Rows from block 7 of a small class-conditioned image diffusion model, named by matrix and row number. Rows with one number belong to one neuron. Each number is 128 + 24 x the weight over its row's rms, rounded and kept within 0 to 255. All counts start at 0. Numbers have three digits each.
After each neuron's rows are labels from the 100 images, of 14848 (inputs lightly noised), where the neuron reaches its highest value: "strongest on" is what is common among them. Only what is clearly more common there than usual is listed. The data: photos of arthropod specimens (BIOSCAN-5M). In brackets: how many of the 100, against the usual share in percent.
# fc1: MLP up (model.blocks.7.mlp.fc1.weight, 1280x320), inputs 214-319
# fc2: MLP down (model.blocks.7.mlp.fc2.weight, 320x1280, transposed), outputs 214-319

fc1.253:136151123155115130130155172128121107129159076126165064125138121159125167160151097085111159126168146145145131116124144119117134111119087088124142086135149110100120124110120050123151091118127107145131099121128090125102104087127108125102102095096121122087126110121068111109156088078118130127112116095135116144119105090112
fc2.253:091102084142099079161107115156109113094126117077115210114166143151124137143104136110134153118157150090108129128128129128124122138180111135094131114088137167140117134149148147127138122127142151079118131143089137092147128143113112105060111088169129127133111162133121119111103122130130121144158108134108113132150092141164
strongest on: order Hemiptera (36 vs 11.3)

fc1.355:144136106120158150161106101116118133107114090145105178087141132118131124092073129169144129095108154120158115177095179149128129128151130145124094136150148085147124129150117148138132172105114152149129155107170124175155139148121155163108163154108107170136142162111147142073137137155127119143176108143098144161091119129155
fc2.355:123147132129137119138134135120111113144089154128143158122122103095095147133126105173140120089122127148095147137178111122169139111138159151142154120168149158118132148151126106148098171132109164139107106121095123134143119132162149169189138180105144164113155131124152155078114109114149134129097145119152131115113133114118
strongest on: order Diptera (60 vs 30.7)

fc1.510:123142125107088071183149174094094074138140080147153084134140092141120128135132123115114113102150132126121119119100127132128140116111111091145139113139162160107115106150142122114122136109116106104153135130147071121094143099147127126126104092089143108118131106131087094065150116105145129094113133152142111127126104133111
fc2.510:110100103137106092166108098145104170127116130100089130131139116127148181162144124097158103121136152122176129129112104121131085136155069088086120124124152162136102119164155177164135111126128136103120110120095133090126122132121133122104112094135145164135151130129084111105100159166110146157158137144126112096113107157163
strongest on: order Coleoptera (60 vs 16.8)

fc1.505:146128169125079088144090118122121123131139108086100141104133102119096134162134107112158086103137185142100128143109186108180132135098162125152099113161156136117116109125164167079150156131152166181116145133149157138140121158141154128131124157133113144144180117158135105099105136139137146124116120118087144113109127113125
fc2.505:117104165140097058129134107124126080165094140153154086113109104127072160109141153111125138140159139138132108140123078126178092112141147176109147169107151124134144163126133116177121074130135139141141096132128114147144106113159138145160115151138120109105123129110168123134124184151129112140113144109151152145126097143130
strongest on: order Hemiptera (38 vs 11.3)

fc1.121:113093096150101135081158128128136130132119107101148093143121114126099104162102138159115102073137152099091112110125122123133112125110167125131153101144123122084132133104125110158125104128128146127123109153101131103145135128113104117110139096115153120145130133137135134132151167098099100101094177126169128119143139133103
fc2.121:116154131107129189100118135139172091136128181138132090138121148131129037121140101123064134098130095067104120110168152122142140124089121149148115128109127132124162107108107125138109107124148100100126158126119139119158096142124090127137135120158128139091109136125150161124152108117141082098115105128097126137122120134120
strongest on: order Hymenoptera (41 vs 20.4)

fc1.680:114138147107130128136127093094115125149113142168150144113133123137122113117152139162135088065125102163144143144157112149094136142138130134091133126102118149150105064133121146189135130175087135132133126125121126171091111142170134136145165174155161110116101088137134142138157104159113148145133142153128103166116113107151
fc2.680:135148178159113152131122153133137133162130129104126154124108102124140153128133102157108161122109140168134112134154155131125134132115175125179105138169138182121119159119139148098131164084137143145132141132075138150068124118107136109149135170187115119129110156111145128138118152124183133138145132134135160106140137133113
strongest on: order Hymenoptera (42 vs 20.4)

fc1.201:124148124140089114149102091096126140112169123168143097149163127151102143145134125095143109135131176141123123135108144118129107112150159113112136081134121125082135093102139134136102143133110107118065118097138103123113189167144107118168158101157086132111123152130093180123166116130185093164132126116084109143130107117079
fc2.201:135145122142085121155151162154149128131089111087109128156078118122101127128136126112139124102133179133136124136133105125143144117117145127132125166160116128190124124108142141131166136114100121111075142104126153119124071151108125143124141100163165161128146074122104153119075149122082101119137150111169116099149144145191
strongest on: order Hemiptera (32 vs 11.3)

fc1.34:114088132107109113172142148108042099125139118140148138130101122143137122124130131139112098098169141153117132100107123130122183111136132101136108083091155139108122058128152159125126108162117116142111154143147111118134147129169152117197104143078136115095104116136121093111160110110155148145107120156139102107109131128130
fc2.34:110104125120129095155086100176139147105142161108115140129132094123126162141146171104158123094182120127155170114138113110109113123124097103108115164080165154168082168138137155152161114111169123124110110139088123152120112090105126107092106068140114148147128155145098089099094166160130140147141135113143146124117105134155
strongest on: order Hemiptera (33 vs 11.3)

fc1.641:124131139065152119121142153117094165167133142170177165107140139154112108158092140167116121100160135139134125148135090104122134126143148138147168129099117143169137135102151066137128095122119087109109184118104147125121125108130112168119129106109108157101104155112118124131114143104119148173114164125100124134150105171145
fc2.641:122124153150127105116131129142115110107126114089091108128082162106096098106164138156107129129146125114132132135133135136129116111105101153105094162095089129076143060098113190128146111120114103111090043110164100133130112107124113180118131085122169138117089103112128137149144137164133118098133094116156139133153158081109
strongest on: order Hymenoptera (44 vs 20.4)

fc1.374:110157153143126156135115132122123109168131172152148127119154139125115139154163165134140144080132111146136103114117027125125103113161153151126136114134144131105123116105097153102169114121121128154132125097101102140112108096064138096103141131147144088120101123135172150131125102128122126152110097113127110070113110112131
fc2.374:126131124169134088132139121131115110198120096128136165108127126137121147118110017199179089120115117130136148093148156127131122113122142129113128157174180145131138164137144148151111151141121133137132116144082123128129121132161137143133143133152115142125141121140129132128121174128132125155129131118161132148127115132151
strongest on: order Diptera (62 vs 30.7)

fc1.602:132110157132123149106132115147148158137082134098150138141120133121161147115085104126133155122147161137147145184132105096159105138129159089119140143131103132118164129101173129150143098159101126127128111124109109104123104166153151156120150136129119158118118129140100141132126195100138124151125192083103111107095111127141
fc2.602:146115144146147168114149144101153099115185123148096123144153093119119125159145143139133114108122092113093103202108172105139153127101095074108136131090085101136154144109166124124127126100147118117120157125132113101118163150071134097097094114086138150146066111065130126149134115130115143131115121098122109129127127142145
strongest on: order Hymenoptera (41 vs 20.4)

fc1.654:124193152171104114123100130102160131117155136140149118114101131146136172142130123104139113161120150142140119129130145143129122096137141106180089113120108115111110095170138153123117146124125135123087123116130123136142094208158108086162141116149080131095118157116159132148123104117189119165134135134088137156127117127119
fc2.654:126184117099091125121139123166171133129090123129104148139145114114129147103116118125133129125125134144131139130124124122134155096146154132082178144139106146159085137178127124128112118129149127089103138165124150126153155196099117100098133117143157149133129123131174109136093144137093116118145146129149150117157130124155
strongest on: order Hemiptera (35 vs 11.3)

fc1.305:125139158113154141148101090162121133100121158163150175114134157127162137112157111150137115170080124144094154152168159166123145144126115156126101156087122091146114109128095148080112169143120157141098113121157192097123114138111187095145108124119127146138119173123147110123127085135136155160157109145093105128118091114126
fc2.305:112158157145113140124111089144116091156123130116143141186084131106149153133093131150122172153109140200140130152102086164126133127175167148207168091140128124122110180115124103107149173114105126151147148115122121126109132126143159129100143134087152134112140161116142113128124139119135148115083157105150125162074142131124
strongest on: order Hemiptera (40 vs 11.3)

fc1.185:077123149138127126138161119133135116124113128122125157120150115131117136116118127122116171106107147144160141091135117165136121114121128118060118125147123107146115075108147133133137082131106146078131115129110154158136134106144130148114157143099089145051121145127123112115113134123104117131127128076169082155121102118128
fc2.185:113129143137132150135135116127132140143118106147142133111119117141139155131155123129127077131147168148096109096129112146152113129139145134184163122134132125104099139121157129147127151146122156099140143116090110149130105110146166111130136143127156142190149101133109074105142142152135125141148149094124103103139133142159
strongest on: order Hymenoptera (42 vs 20.4)

fc1.129:070130118138108091130179090109119147174106104176138147135111098122118130122132131148088145116125111125098117104119140153110139113131133101097129120111155137122143072125149150130114081166114122095122095136097153106169111102146101169127110123145140116117123117139152154202164138101111131160093135113144114116151135164093
fc2.129:055123111119122131132120144132113122111160217056149121151140138169128119157116127133121156142138093122114122162151119175107122134149143113114116090125132163107137153115113108123132129109124156122115142133155126090142118176114118103088133110143122113138094114060132151159127134111112098088098124164110122142145144129098
strongest on: order Hymenoptera (42 vs 20.4)

fc1.685:132171167119142158170118137152109089134130161204167156101156144121138153129156111191147146129134156140141171136157132119104133140135096140135108159104099133143097082154115141095094142056089143126064121126121135152115099097121122103129115123105128116110077130104099109088140116161141150150123119142091078129092103096164
fc2.685:148149142135120180107142130087130096151127150160110164140090140135112165109119113157104150132114108174135125149127133158158146099126166177173137085139103138109130130086097127097097137100099142133132158141174129120139162124119118128119160159112149111116102116114164156132128124120163101132106135125132163169107160114113
strongest on: order Coleoptera (65 vs 16.8)

fc1.609:152118102120128140160138125123151119134139175186149135156161144147138179142162143142103173156126142143077110164134109149136106090148114145119145126141137102094145133125134087102160121168130131107132111151130122099134119101101108139106140179087193102132099114137190112132157095097083135146100139131197117123138127118094
fc2.609:084108134163112091149108111137118139160118108130129093066126122143083133135123151156147107143143101118131141131130104141146113119143121133105125131095158171140149134106143160144113153075173117112088091158091102101139109133152114095164125099122119129093143117123110127093108163139136130118090130127154166136136093080147
strongest on: order Coleoptera (37 vs 16.8)

fc1.706:106095156155116133148117110152112108147103112141133111125119142135132166111092106129137117090103137154150138153160078075102145141131137107078092113118116149112149154112200126115099096174114081109122106108153160102173093126126157174113108119133172135114118127122108148135138160116116074105128154087151135165146123149129
fc2.706:109107141151110161144144118111099130121170148129114148126138150103132178197138130138149149125101149142121097158141129084131139141107116096186130137138152099123131145151138136125139153141121108118128135116099117088161144116123127132118106109145116155174109125105097110135084120154136096192120121109118130123159146125140
strongest on: order Hymenoptera (41 vs 20.4)

fc1.119:125120138123125188069117107110130104118130146104168090140114154165135145128134167142157158129068116128147159129147115130079139172141064156117129117122107168151137103134111110123117090127115148093126135133132120172153135118143139125113122152114139103144140125121118141143132127166152170189154134158134080143109127097173
fc2.119:093154132118132168098151148117113145166149127160156098143126140129121139109107117170177115183090105157100105123117158161096139154083156172167122128172094183088119135151117124095137095108127121135122128134154126159145148174108132126106167130178137129124110104134128147177133114093065142101106129141145111118127138114072
strongest on: order Hymenoptera (41 vs 20.4)

fc1.471:155166134109137143178120134117111093132176141177129130107149142151151153105167133135125124122117141150118158141144138116097128153135097141144093140124152105108089098168102127093113179061113152150106163116128131170113101117096119084115155172121128114111138132114156116081129082136145133135161057161116128180124107097158
fc2.471:121128130170098124127131106125119164154121147113142123117116121116107138150108172117112148060115114196135119151073105098141122130170124152116144131155161145105162188156164130146148129146147113127151121149112141148093160142085130149122103140145146127135135125100146115134133141105124148125093144118129123130094135127127
strongest on: order Hemiptera (42 vs 11.3)

fc1.221:152129143115136122155111135092083098074133168154164110148139159136134143101130129143134111135075168146107148141131171123122150151121127142130139151111140107125085105114112148139089137115142137140097130130167134140117124096137140104158105123103117097116166155137113115128111096154146170142103126154087107160139117113115
fc2.221:109158157107128126104147160124130095141141128111140098184113146151128141114091141148103163140073128175118106122165097139145151101143162165129142098161116157097129176136094101149129162129071148146127133134146139147143096145129171152163147167139135105091124146117145140165161091090146108111092100140163142151123156127126
strongest on: order Hemiptera (57 vs 11.3)

fc1.90:086135108117165127139144164135103128130114120136153137137193101158165170098113112108129128131109119167149114124149104091113153102145133146108109113120116118100105135140154120072124124126146152105155139139123108075108094126136113122106169117114062093152104117132136122146106129128103106129100111100101160111124165164147
fc2.90:098133063121156131126085114117112116134141128135072138164064118083151099144121117139135145147174113099117137132140137100100109095124179159126119144143103148148119138156157147149130114165144156136118136146157135045124153125121120142144161092147174098076093152130125124141139064134163087141167126084128137158139121087119
strongest on: order Hemiptera (32 vs 11.3)

fc1.697:126098103106099089110128133097167083128126102129151119148087122142136147120142132133134103119145125130095127137133135123078127130125109113156168113136149158100162130132141101119163060133150133131151127156120119116122142105151123089161120110150145139139133121121079143166144140111117162135075145118183135146114148144087
fc2.697:111122112139135098143105119144139200128158182143123157124146135125142153120200172098092151136139112123152128121143109122109135122145085125108094096097119170130125101110129164140133097118131137117142118161102120138127128126128133098130171123153087140182124121131095121126151128145088136120170090132088122111103126109126
strongest on: order Coleoptera (38 vs 16.8)

fc1.595:133139147159125089150113157143117126135115130137127111126182200097146157122170109156133082153111128134129155100116165131109116116129142103132137138128126140112087118128160154164142131126115113115121156112128131155153146088146150104151154115123110160090086136141144134124096114163149160110145105150109101114134082121135
fc2.595:116145131149137112148118085109163146154124096111129122137119150136160159125108157180145151129095121126156132123122110120127152115102150129103114119142161122157108127125157143114142128141128113105143113134101115133097117090132169117103124165109159165147144137110114126116133113184096135139165127147152154155149144150173
strongest on: order Coleoptera (48 vs 16.8)

fc1.158:164161138127138135147106152106104137107157164143122148126142114143161168136157144149123167169116121140093101149133115138086128109167086140117148174110144112141111103141111137128131158065105136151122152110153144177143119128118124137118133155130126096126112131127174120119133158133133153095128098152119112120110114106112
fc2.158:112119172154113112117143128121114061165126123153145170129123098116108202128110107150103103129111127163127141097188130109166144095096141147149124073175171203146152134154137135143119157147099163133138125157109124169129077105156130140153157173124120134097136137136127138092104121118147122128124122115148169144097144124105
strongest on: order Hemiptera (36 vs 11.3)

fc1.515:119144119096110136120162164138137122147124125153123133133130087166121104138128106113093121159118127116113150132086157104132089131129154107128081116140145171108114101122164149097113126154115124111085109142128097142122110115163115149100130101100119122095084107104132132153136128130135172142099099155121117107100130136069
fc2.515:157137104141111169122116095105132137136155126110141119102105119106148113108157157128142130125106129098135080119174103126120148122121096132107194157113134184158137115092114154176141150121105123110091164175110159107138148139128142164131125078140164134145093121151119151150121121141111144138135139134172138153135117122179
strongest on: order Hemiptera (41 vs 11.3)

fc1.422:100139116129147183081158125095129140125126187122116128104120114130128127121110091093046080093147096131136137154123144140107110119232093142106117121134164136108146126129091066113142159118122126111121121092112107144124123106115128139110158145119151118121137146132137164114145169130128106150143128130142129143134135128159
fc2.422:114106110136128192128127130149131110098121059106112068120131119142096122134153207053027209073114108065143127140144190129090121153095116092123110131139156076136128103119127134112081174133134130135135121141154128136141127130138097125123153120110108128153124117113112133122105121142087110113108122140082107129125139129111
strongest on: order Hymenoptera (43 vs 20.4)

fc1.634:188155136105145189090104099115088136124124174108107139117127133124147105110109140104136122124114122134171155162157136100085142162150122140142107162106071107132125132149128150134148130070107114152114141106158110156114096154116110142127127126129094106154141167106138199152120151165152111144153136136102130172109085111168
fc2.634:134137091133158191123153150135111085164145142122107115163101128143111060105101136133122159102116114145083125110135111137131137144121199162143141098150078116113126112147107091101139107121099130084133161157152098137157118135127124141107146098134113114058101119143140138150120103096135157110117096161122111131127125100096
strongest on: order Coleoptera (73 vs 16.8)

fc1.195:156125104132141119132141178117105096098141128161144119142141122145113124122154106092094118158153115111076130133108107110112144111116100101142140123120161133109103119154115108123137132115140138141113111120127109119113123118125110098115099094093150114104103101128122090096142135125138135102127095144124103118140145088096
fc2.195:137144125160090088171107106123102135104113132134129217103146095113145193166126059116142131137148152151131126127104095150147127137142151119094144074132165167130129145149149121144116204133115147132124108118108117142123140119116146119128123159164140119141140114150142137099097148129143157124128145135127181130122126128126
strongest on: order Hemiptera (52 vs 11.3)

fc1.438:100123102133135104141134139155106143137159136118109111146167101134101152125123127133065090161130097145091141121109147114139145123151105144105135132106189102116114124134111143171105138085157104114123111118124123166159139125117131145113115157137136096109111135115149138103171150132099146080140095117118110143134115122103
fc2.438:110114130129147115154131129091139060145099108153148120128105120133106173112145107129073145124131091133149106101176108136164104104109125184117118123109145157160124114126131137127148194164120119098126131108098110135144098124168133138179121148080117108116113112120147149127118126183162102154128167128118132129125111144144
strongest on: order Hemiptera (42 vs 11.3)

fc1.132:106123123124070107101162127093141107147136145170147123158136106137128124150097103158130098108152112115101111098136099147125139107117158127121106090073110157149153060115151174150106084127092101112134123147118097157132138122170114157098117119107167102143086122109117160168144157122120138141123151152118116123108108177117
fc2.132:127098154096122130110108147155162129108126125122137079145106130120098090092151137142108103142169136054129118119144161134135111101139151159144114143128117142135148101106111108140159109106160100125104126143118136131143086140138079139167154124098090094086118134111129140126149083138118098118147096124132145140136090092148
strongest on: order Hymenoptera (47 vs 20.4)

fc1.600:150137105144092145174142140132099039128148158135159078120092193141171148164146098150130177099116156125127143122200066096132146129150110096151122096139111158113097119143153098151117105116134129158111105083146116118122139116124122128115088122146142137088124136127106138084131139114140140125120151117112119138118118094095
fc2.600:138141115156103140162097114113106109173142116122124201104139124097115150145162098142115094049139126166148151145145090102169117137200146127108143122112197152141114225131140133151136129125125114135133123144120125105116124127125109127079116121136144152156134111129126118130113187130168132146108130137151160145125129141161
strongest on: order Coleoptera (38 vs 16.8)

fc1.428:116086148147144130125128107098168096175107111149109141143149151115118148147126113137115121117109150158144114169183095113127147115133119149135084121130111068134176118125131169103117097168096108126158149076139156149112119107165136178114148172115134139123142127079120164108151135115138163178119134105088103148114150147132
fc2.428:133090136125153131088140137157155176166150127104124126144120143123100185093104110136109145115105135100129117141118122124132116098113101143106156121141135153139158117137139091158138143128132116143154116105120076110092123096092160138109138136095127123140137135139124132099089128156133190104152142137172098121143092129155
strongest on: order Hymenoptera (44 vs 20.4)

fc1.681:099129141126144142106110094106118148136106116131109136123126147094133153083098063137139105143103156152133151146124175138134159152134138137163105131120086094156139118122125164108096155171128175145111171100140143166162157161143149125105152158131109110162139136162137143171076152135145119174154117126069162147138137155152
fc2.681:167151160140093115125143132142107117182118174150143125126129132098129131107134248126111149085111135175165149091125052093125127118125178137102161163115122145126138143143148134163148125113082143146152116134113142117118098123119146142169104156151135144132161136138131102138158073140159139127156117125172139107102151107145
strongest on: order Hemiptera (31 vs 11.3)