python train.py --image_size=48 --horizontal_flip=true --conditioning="class" --arch="dit" --objective="edm" --cond_dim=256 --num_classes=18 --mlp_ratio=4 --layers=10 --width=320 --beta1=0.9 --eps=1e-06 --lr_schedule="cosine_restarts" --final_lr_fraction=0.1 --weight_decay=0.2
Rows from block 7 of a small class-conditioned image diffusion model, named by matrix and row number. Rows with one number belong to one neuron. Each number is 500 + 50 x the weight over its row's rms, rounded and kept within 0 to 999. All counts start at 0. Numbers have three digits each.
Before each neuron's rows are labels from the 100 images, of 14848 (inputs lightly noised), where the neuron reaches its highest value: "responds to" is what is common among them. Only what is clearly more common there than usual is listed. The data: photos of arthropod specimens (BIOSCAN-5M).
# fc1: MLP up (model.blocks.7.mlp.fc1.weight, 1280x320), inputs 107-213
# fc2: MLP down (model.blocks.7.mlp.fc2.weight, 320x1280, transposed), outputs 107-213

responds to: order Hymenoptera
fc1.706:512498576455437527529532461458549444524492551561503605464481533513492519401534453405473429484378568492490571550458566585497521396445448497474424525584516510560543507478527519452552488477441426574520552505502568435438449511526437544608444528541487519504547369431501543526475460524406556539465440532500476591538488568455446
fc2.706:466512574369437421488517570589553561505426422526526557510501527512527526523516473528482449467577544427406455566510586432547381403542468476474480476478502474535503498513493581510525520509559445498485440487479422565466420574515507548458459392443506524473435408528506538487565543477550507546573541452481477516549537615525553

responds to: order Hymenoptera
fc1.393:494548469474609451540434514471400562544529547466514439435427564488522533492476482473499497497528595514511566453507522479406522464521551499622378440610574483538456480448542540469525499434486546515443557471487497462506475453496461560567533359484478463438479556470539485595542500437509562404524505433515567497470541623592515
fc2.393:472595566492534404463457521553416541497525444469558517512498549524495558447504471548486433422470522478499481527448449514430439500533530471489414518451494451593628464453505457529437524411584445493462485471511438473472446458485588563514520484468517461434460573601521528577480598506476435491413427476515503579497451478578420

responds to: order Hemiptera
fc1.90:446580640447539470499382548521526643577523543458539504501459551504577502495493475451563444461486467419518551461458476441568502492468481465468481539423588552525555532472523556471439525442560457610471495512543535387492478447495434469436526465383502490457497507503565581484516595439482513443492591543547489512443525452535509
fc2.90:532501419494586561427440541553483380538490444533511509497489517433501430527446542557532382507535384410492475526491433508484564445581469544486536515568565431503493473487554448650501475440448497408473483489437487535472556476479525501505513493606491503491490516507505598470530410535500480541506426424535474564451504541543519

responds to: order Hymenoptera
fc1.733:565484521465481408523559382530484456540472465420564453535456532527500486460462548443600555470418467529491581421388517550506585562446528464480457516511609462476491510406601520493474521531557485574504532544509401505463460482591528435450491525502539478543605545468510526458547558501547570424610502525583599476517459591571474
fc2.733:411468425624538578526591585479480558508447528574392424434418428479472491474521583539565500468474498492453496391505536449495539556570524471496516539549627520523496472434456521485502524527406418435522485480493552533422477542569504416597519457502506522440524557561523524466417445465494420464485509485522563439522605562548580

responds to: order Hymenoptera
fc1.422:506546490462457440522455488477477579534547463514485505477515482505501528471586494451397458378447476473434475513484567511479547436481482480506536474491537480463478539507693616531499600559539523550594496450543515472517483478413442575447360492472488560511484417476606467496558525536563510446505473489475549506375515458501475
fc2.422:508504485567490503513547476441482498509505483458493530485585491468489461447492551489430482454490429484462475461463491419487514543547492506486470421497480498460650488548327570449510518619449521471557550463493492455524557527513476592505420483519511499547514498582479505551476497479510476391483469528465483501488500416520505

responds to: order Hymenoptera
fc1.261:563504481425557479484516519487447484535546527457534488486556555632497536494489531509584543570531520552396503545481456458584555522486531631566344505532517559550554491474568547470489522441526522582456548464577396516521543362458470500603560400501524541509528371480497603480438454426544516506537435444472557491459494481481517
fc2.261:514491632413533541500510522525400486513499546524480473484477548422389509514415519417514494570505448518443518522523483432545511564577475491543499459570411489535564466496459510434486469476498535476481496539550552433401538480482520398461618553587547502477512507495531567545494437525454470507476488470495448498429474467384428

responds to: order Hymenoptera
fc1.322:459562374420468438407465570498481521455519474537495503481627551571417565424502423544526521401428518519501426530472530504490489485546419406571475466476540435528576492462534449551491442495492548515388534522421501614512452451528484533505500558514378451573539458492431519525507460418584519516477423469530576642489410528459477
fc2.322:490577523414497485455479445408483489467532586449454526467709459521477540466492442448556528524527574528531553487439538494490364478468447444511450529536531503475498532533456414408471564466454456532404544489411524393542444449474551540532513397531585541484533494486416480573487503550434505385481584417497536604497528526482454

responds to: order Coleoptera
fc1.258:421547563547574504583489460632528540523586493481538460512482496554544569456584469394473541437544522482571454434432556551479542486531556430447471464449500528472468569577412517436564445458558442459468515453492525466501367484559549585492602478471392475464451455517508448575457542414535465500534522563472545475534517514522422
fc2.258:547490399488503536598522491477459466525517513486560516552461452466551513487459452540504486472483517425564443505577480487459462462454511470448462556454567551636539464452632496546551470417475426482438520591507536527498485531519471612456604485516491532512497495483518501434448474574514510425552533591490475518532470473527635

responds to: order Coleoptera
fc1.413:488494465580499620443509432518569504540412489523458455462515485555407573550434481501526391443527551460554510521387546485552543523497527506452513543528509487620574555515479406564440425507528480534459494572457526470396566576432483474586508535467484527634528491526502455524583473518582555493462516513458486544455430456554569
fc2.413:491509500554503379428484559481557463518520622536473477522564500451465508587575464541531432469563571509494439475440573527487578467469561484465467698413563519520512540482461440494463531463456545430490520454436500582506538574459457516470469496561484483358500475494467394519500546502410483497515475495470493459420545538528461

responds to: order Hemiptera
fc1.515:453647428533438554470507484513520513520402521549453508527571451554532516509465461573527418563511527505509545545435417508527525415430487412632513492467423569575558582442476498535474463505522535405552465541499450497549529550465499457502447474453461442579493539456415508474509483555471507528417535505531390590487417477568487
fc2.515:525579517494459430469533506491511548474497566489509478465607536482540549524490437442494413590524548429461477566489492465472544444546560429614502514538405439482440593507471548470510496467477649541558459506484568491555514549500522480477549497536537462469471521446448516451445506517433481461509392533513480536533515546502508

responds to: order Hymenoptera
fc1.175:520316477403536448586462495453570497491590611567480480427537479589474493482493539379550522477554582495481415461590458491535524540505349563577518491554558456454538485476548466533544488416459425529529573458593492567469557457485511496554495491516512436438459519478530520516532487459548522470573546483458509478469523601446497
fc2.175:482397517431522498536464504505583473478558372462509482538599528434476503539470536613531509413535552521495606460544545543491452570478330555544521510447556511425542461493461506485488519446558416518525506500522519467480509397524493537498427544514442555494480476446504470563467541488421501459459470597429538437411499551442514

responds to: order Diptera
fc1.355:492513561425529492464461514516495553489591503450519511514405516586530546475564514412590597551517556471557487550554521510503554478536579487552437529538561527511474507494516473397562476413508578475519496463491484434567433437516515571561566501620524514436479506421541518439398551370526487441624478520464546471507524594515477
fc2.355:487527463461428447525509441428576421520592463522532573460387474502540539530526503525467500504526542502547542502501497483497508487454544462493455488436496486495532526431371478491516557445522508496568508427475490527554518538462510492431457477413443486532535511400488461471535486432559497513368572525477541422501596608511582

responds to: order Hemiptera
fc1.471:450594520543524537550440458526578508512548477470533505530434407556524504465537535420465532431538533448555443440489541526433566452503506429431465529406547590478451561578432556511435444444521460437468477473528459495564532510503478571496602517500456525469442487487534439616479506479541452516579545508477553479578507555561394
fc2.471:537649523487512466506446469459518407545544518484549458494425506503499507482522459461497503507548538568534475440435547470471499522452542499462460608445581462567508458491430495503470551417533451532546548564485560440555493516516612583542477560524440537528507517511536487562474522561501542455566580565483552451573549477520573

responds to: order Hemiptera
fc1.201:541521467467544488420458507457518535555488598510452546540497453546520458465439459461500490421500544541501472497462526420580495510547554524466469535472605650532586572445468488515504494551468474505531476552578579454512494430463459516500487435458507527498536528511420529493542338487499440531515390527515594508527404533386540
fc2.201:406493492507550500447470502561502420536532428512497585434534568498576434453546438536473487438544513571513516507508556580436467484427598545476495566540568389496452566463459469503536553513555458534508486480531462590521433432452541538510484553557532481492515541543437484512484639479474586463444565538542591484473565542410474

responds to: order Hemiptera
fc1.681:515483525445588495456397480485451572512467570448544420441463526546471487477453507509557497471465543490483572525545459478515516483485539576522442538484588484558517419489520535457514488448476520530488460446487483427606437490567477571477579460517528569489542565414456545535493487481540362457495544514494512443559583567479569
fc2.681:494520550416521456447445483523521524471453470512588514503561492480489494498531522473474510430477518545417505510475496547515459512520488597493466523491573488476468475480439470446454487491499525494489480464469476534540576507521491559492526485434527482508575519401514490621488545506516539586510522582536537487536529566465436

responds to: order Hemiptera
fc1.158:455491572470527492614547478479571475576490465512502482510490447616523507508530432438459507479547546413600479451420604569493507447462579394475492568408526553528449501527385412496489493499582512408476420503443469427552446530412577567489496535458507473448456536533507463569477524513539475430669471512345492444425472595491510
fc2.158:577535356456454471524541474595549517529571486540478545460469456489525546422611485543412580533562581493552501530540521471523463483436503523438517506457502457552637458437598480496462554478539451484500512477465551565607484522456407554451507509517453462499532516513492431513537526482492505525440542462461442453536561526544500

responds to: order Hemiptera
fc1.253:466513486621462542580465462483497490448411504528481553570500475422435423513501472518495424421490484571522429480410501532410421543522448427425503474511408528525583532551438514546433461622452455413498438496562578529479533595501507470467506490422489425513491514489503473513506490536488561623554512554492439529434512468544414
fc2.253:497510550514502462482569529506527577478525447420599516502474561514458550542618599553557496560536531475473538467553430493525555531568404400560493573532485441505320594592517484497478484530477498496555464442467502532490484540495540433532526470552587477491422503492487480536447529486557534449483455484583494523514477462519389

responds to: order Hymenoptera
fc1.172:367468511500449423582510490488461572452493503437482436470465477526538536457426441476509540500448463483452457561522536383464504508424593571551425405467502420509522509483551518488533523481473543589593502582411437559511455468412484521491497519469531518469542466464562543394567573435390510435461453530402529511516487434568514
fc2.172:597560602446480507587492477479513482432440466524537458507531512500610483425468454486528539557436488482514550551501530634548529482468609449496564476532532528445497490505517515488453523502515511532559499487432508432571431452452567486521527533543448574516529455414533460458386450598601470521470517578484522490516563510522513

responds to: order Diptera
fc1.374:406488558473484507562455489449545484504470537461490502526438507535513590434506451454424518470490552412564520484489547532403556537506486399514525463414454513512571492533417459515510556568530452432470568464487567509531499495527491387473331488395486469473500456531434504528514528495495532498462511491445440439497491445506482
fc2.374:488503446437428496534464474528523498492547556482488492468479473474547552495518438524521558543511596530549480488475554506501443520483530491504500525475508454513445368477640355553503518546573471554482505488478536552572544468497563532496483497527460495521493510408473450452533537516531503541520507484475460477423523494501498

responds to: order Coleoptera
fc1.569:516515573462525434581414525469561497499508493511531469500416509577523550476523447469532504522489488404519536484497523503503561451530577617502375547581518528498487494462536531459534427491564547581487539547534488478540492435522612529372534508453564420452468524442511504481435538409536488453508593495369584483505591538496510
fc2.569:552432423481512537483568495499491483456539547523472508475392501488502513546494482511454465396488420448500520522558508434476542471478496561433438481432533464469506502503565518601498415516413507476551511484556451491540478551560386638474565491456490545473459449492521487454484490493465507404441524505492541514470485403514487

responds to: order Hymenoptera
fc1.406:512447428334520509455531439544623475556620587568555562508392476474540491538474559452516525571493530445466522479423481473562512484506523522592518429547547552495528533544534420501501561437524574475461447489367438529518442514466482479529558445506425554518466346463533464478484614464500435383429410482474482577538422520544466
fc2.406:484422566358502416489520613408560520499556413464431519497400588546530424500503595500459512542471511450481508480392506516467511486565470446567565402502499455507514527586506423460486483542519531541426417529372568493447369549484506443500443508527603450453496364416559483479454367511477500464596559569453502536527537485481541

responds to: order Hymenoptera
fc1.119:457498533561605382522422523486477494530502520501548474497484486530499500480555452444457468360534561518571535454406594520497595446539586557486505555543566536521459549513545589499471505509526478495496419488589519570515449531453494610494385482465505469533518535536579498459526553508508436475465523453379503455351604442532494
fc2.119:471468472512565614526468507476479442491506447531490460491455509510504513555467494529545481433469472528599447544527549501468512492466544508476450583416534502607587518522446521498565512412514526494467489499553373471525537510489456578496441501516502529489455500505550519395410475555517514518560512438448498495452404371532559

responds to: order Hemiptera
fc1.221:467546493535573445564573540537605461511511513549485469530524372527517527503515444466441473457512633454538393424516526522461496432481554389493472511474574568459490562513417528447518518453511420389470432499390438448508472588471533535442507485534417490466471538494531492574433512564508459474537529395482461451522518581540478
fc2.221:510434418421521507514570490545459502553414438561556504541496431551492553541472516550366452510469521475537518535566454532478510455473450387519510548482579533576498399467503517521555557347502493548445435521440533534520432581500438571480559420428474494517550553513489570478462437415507538533492541441488533519528443567513518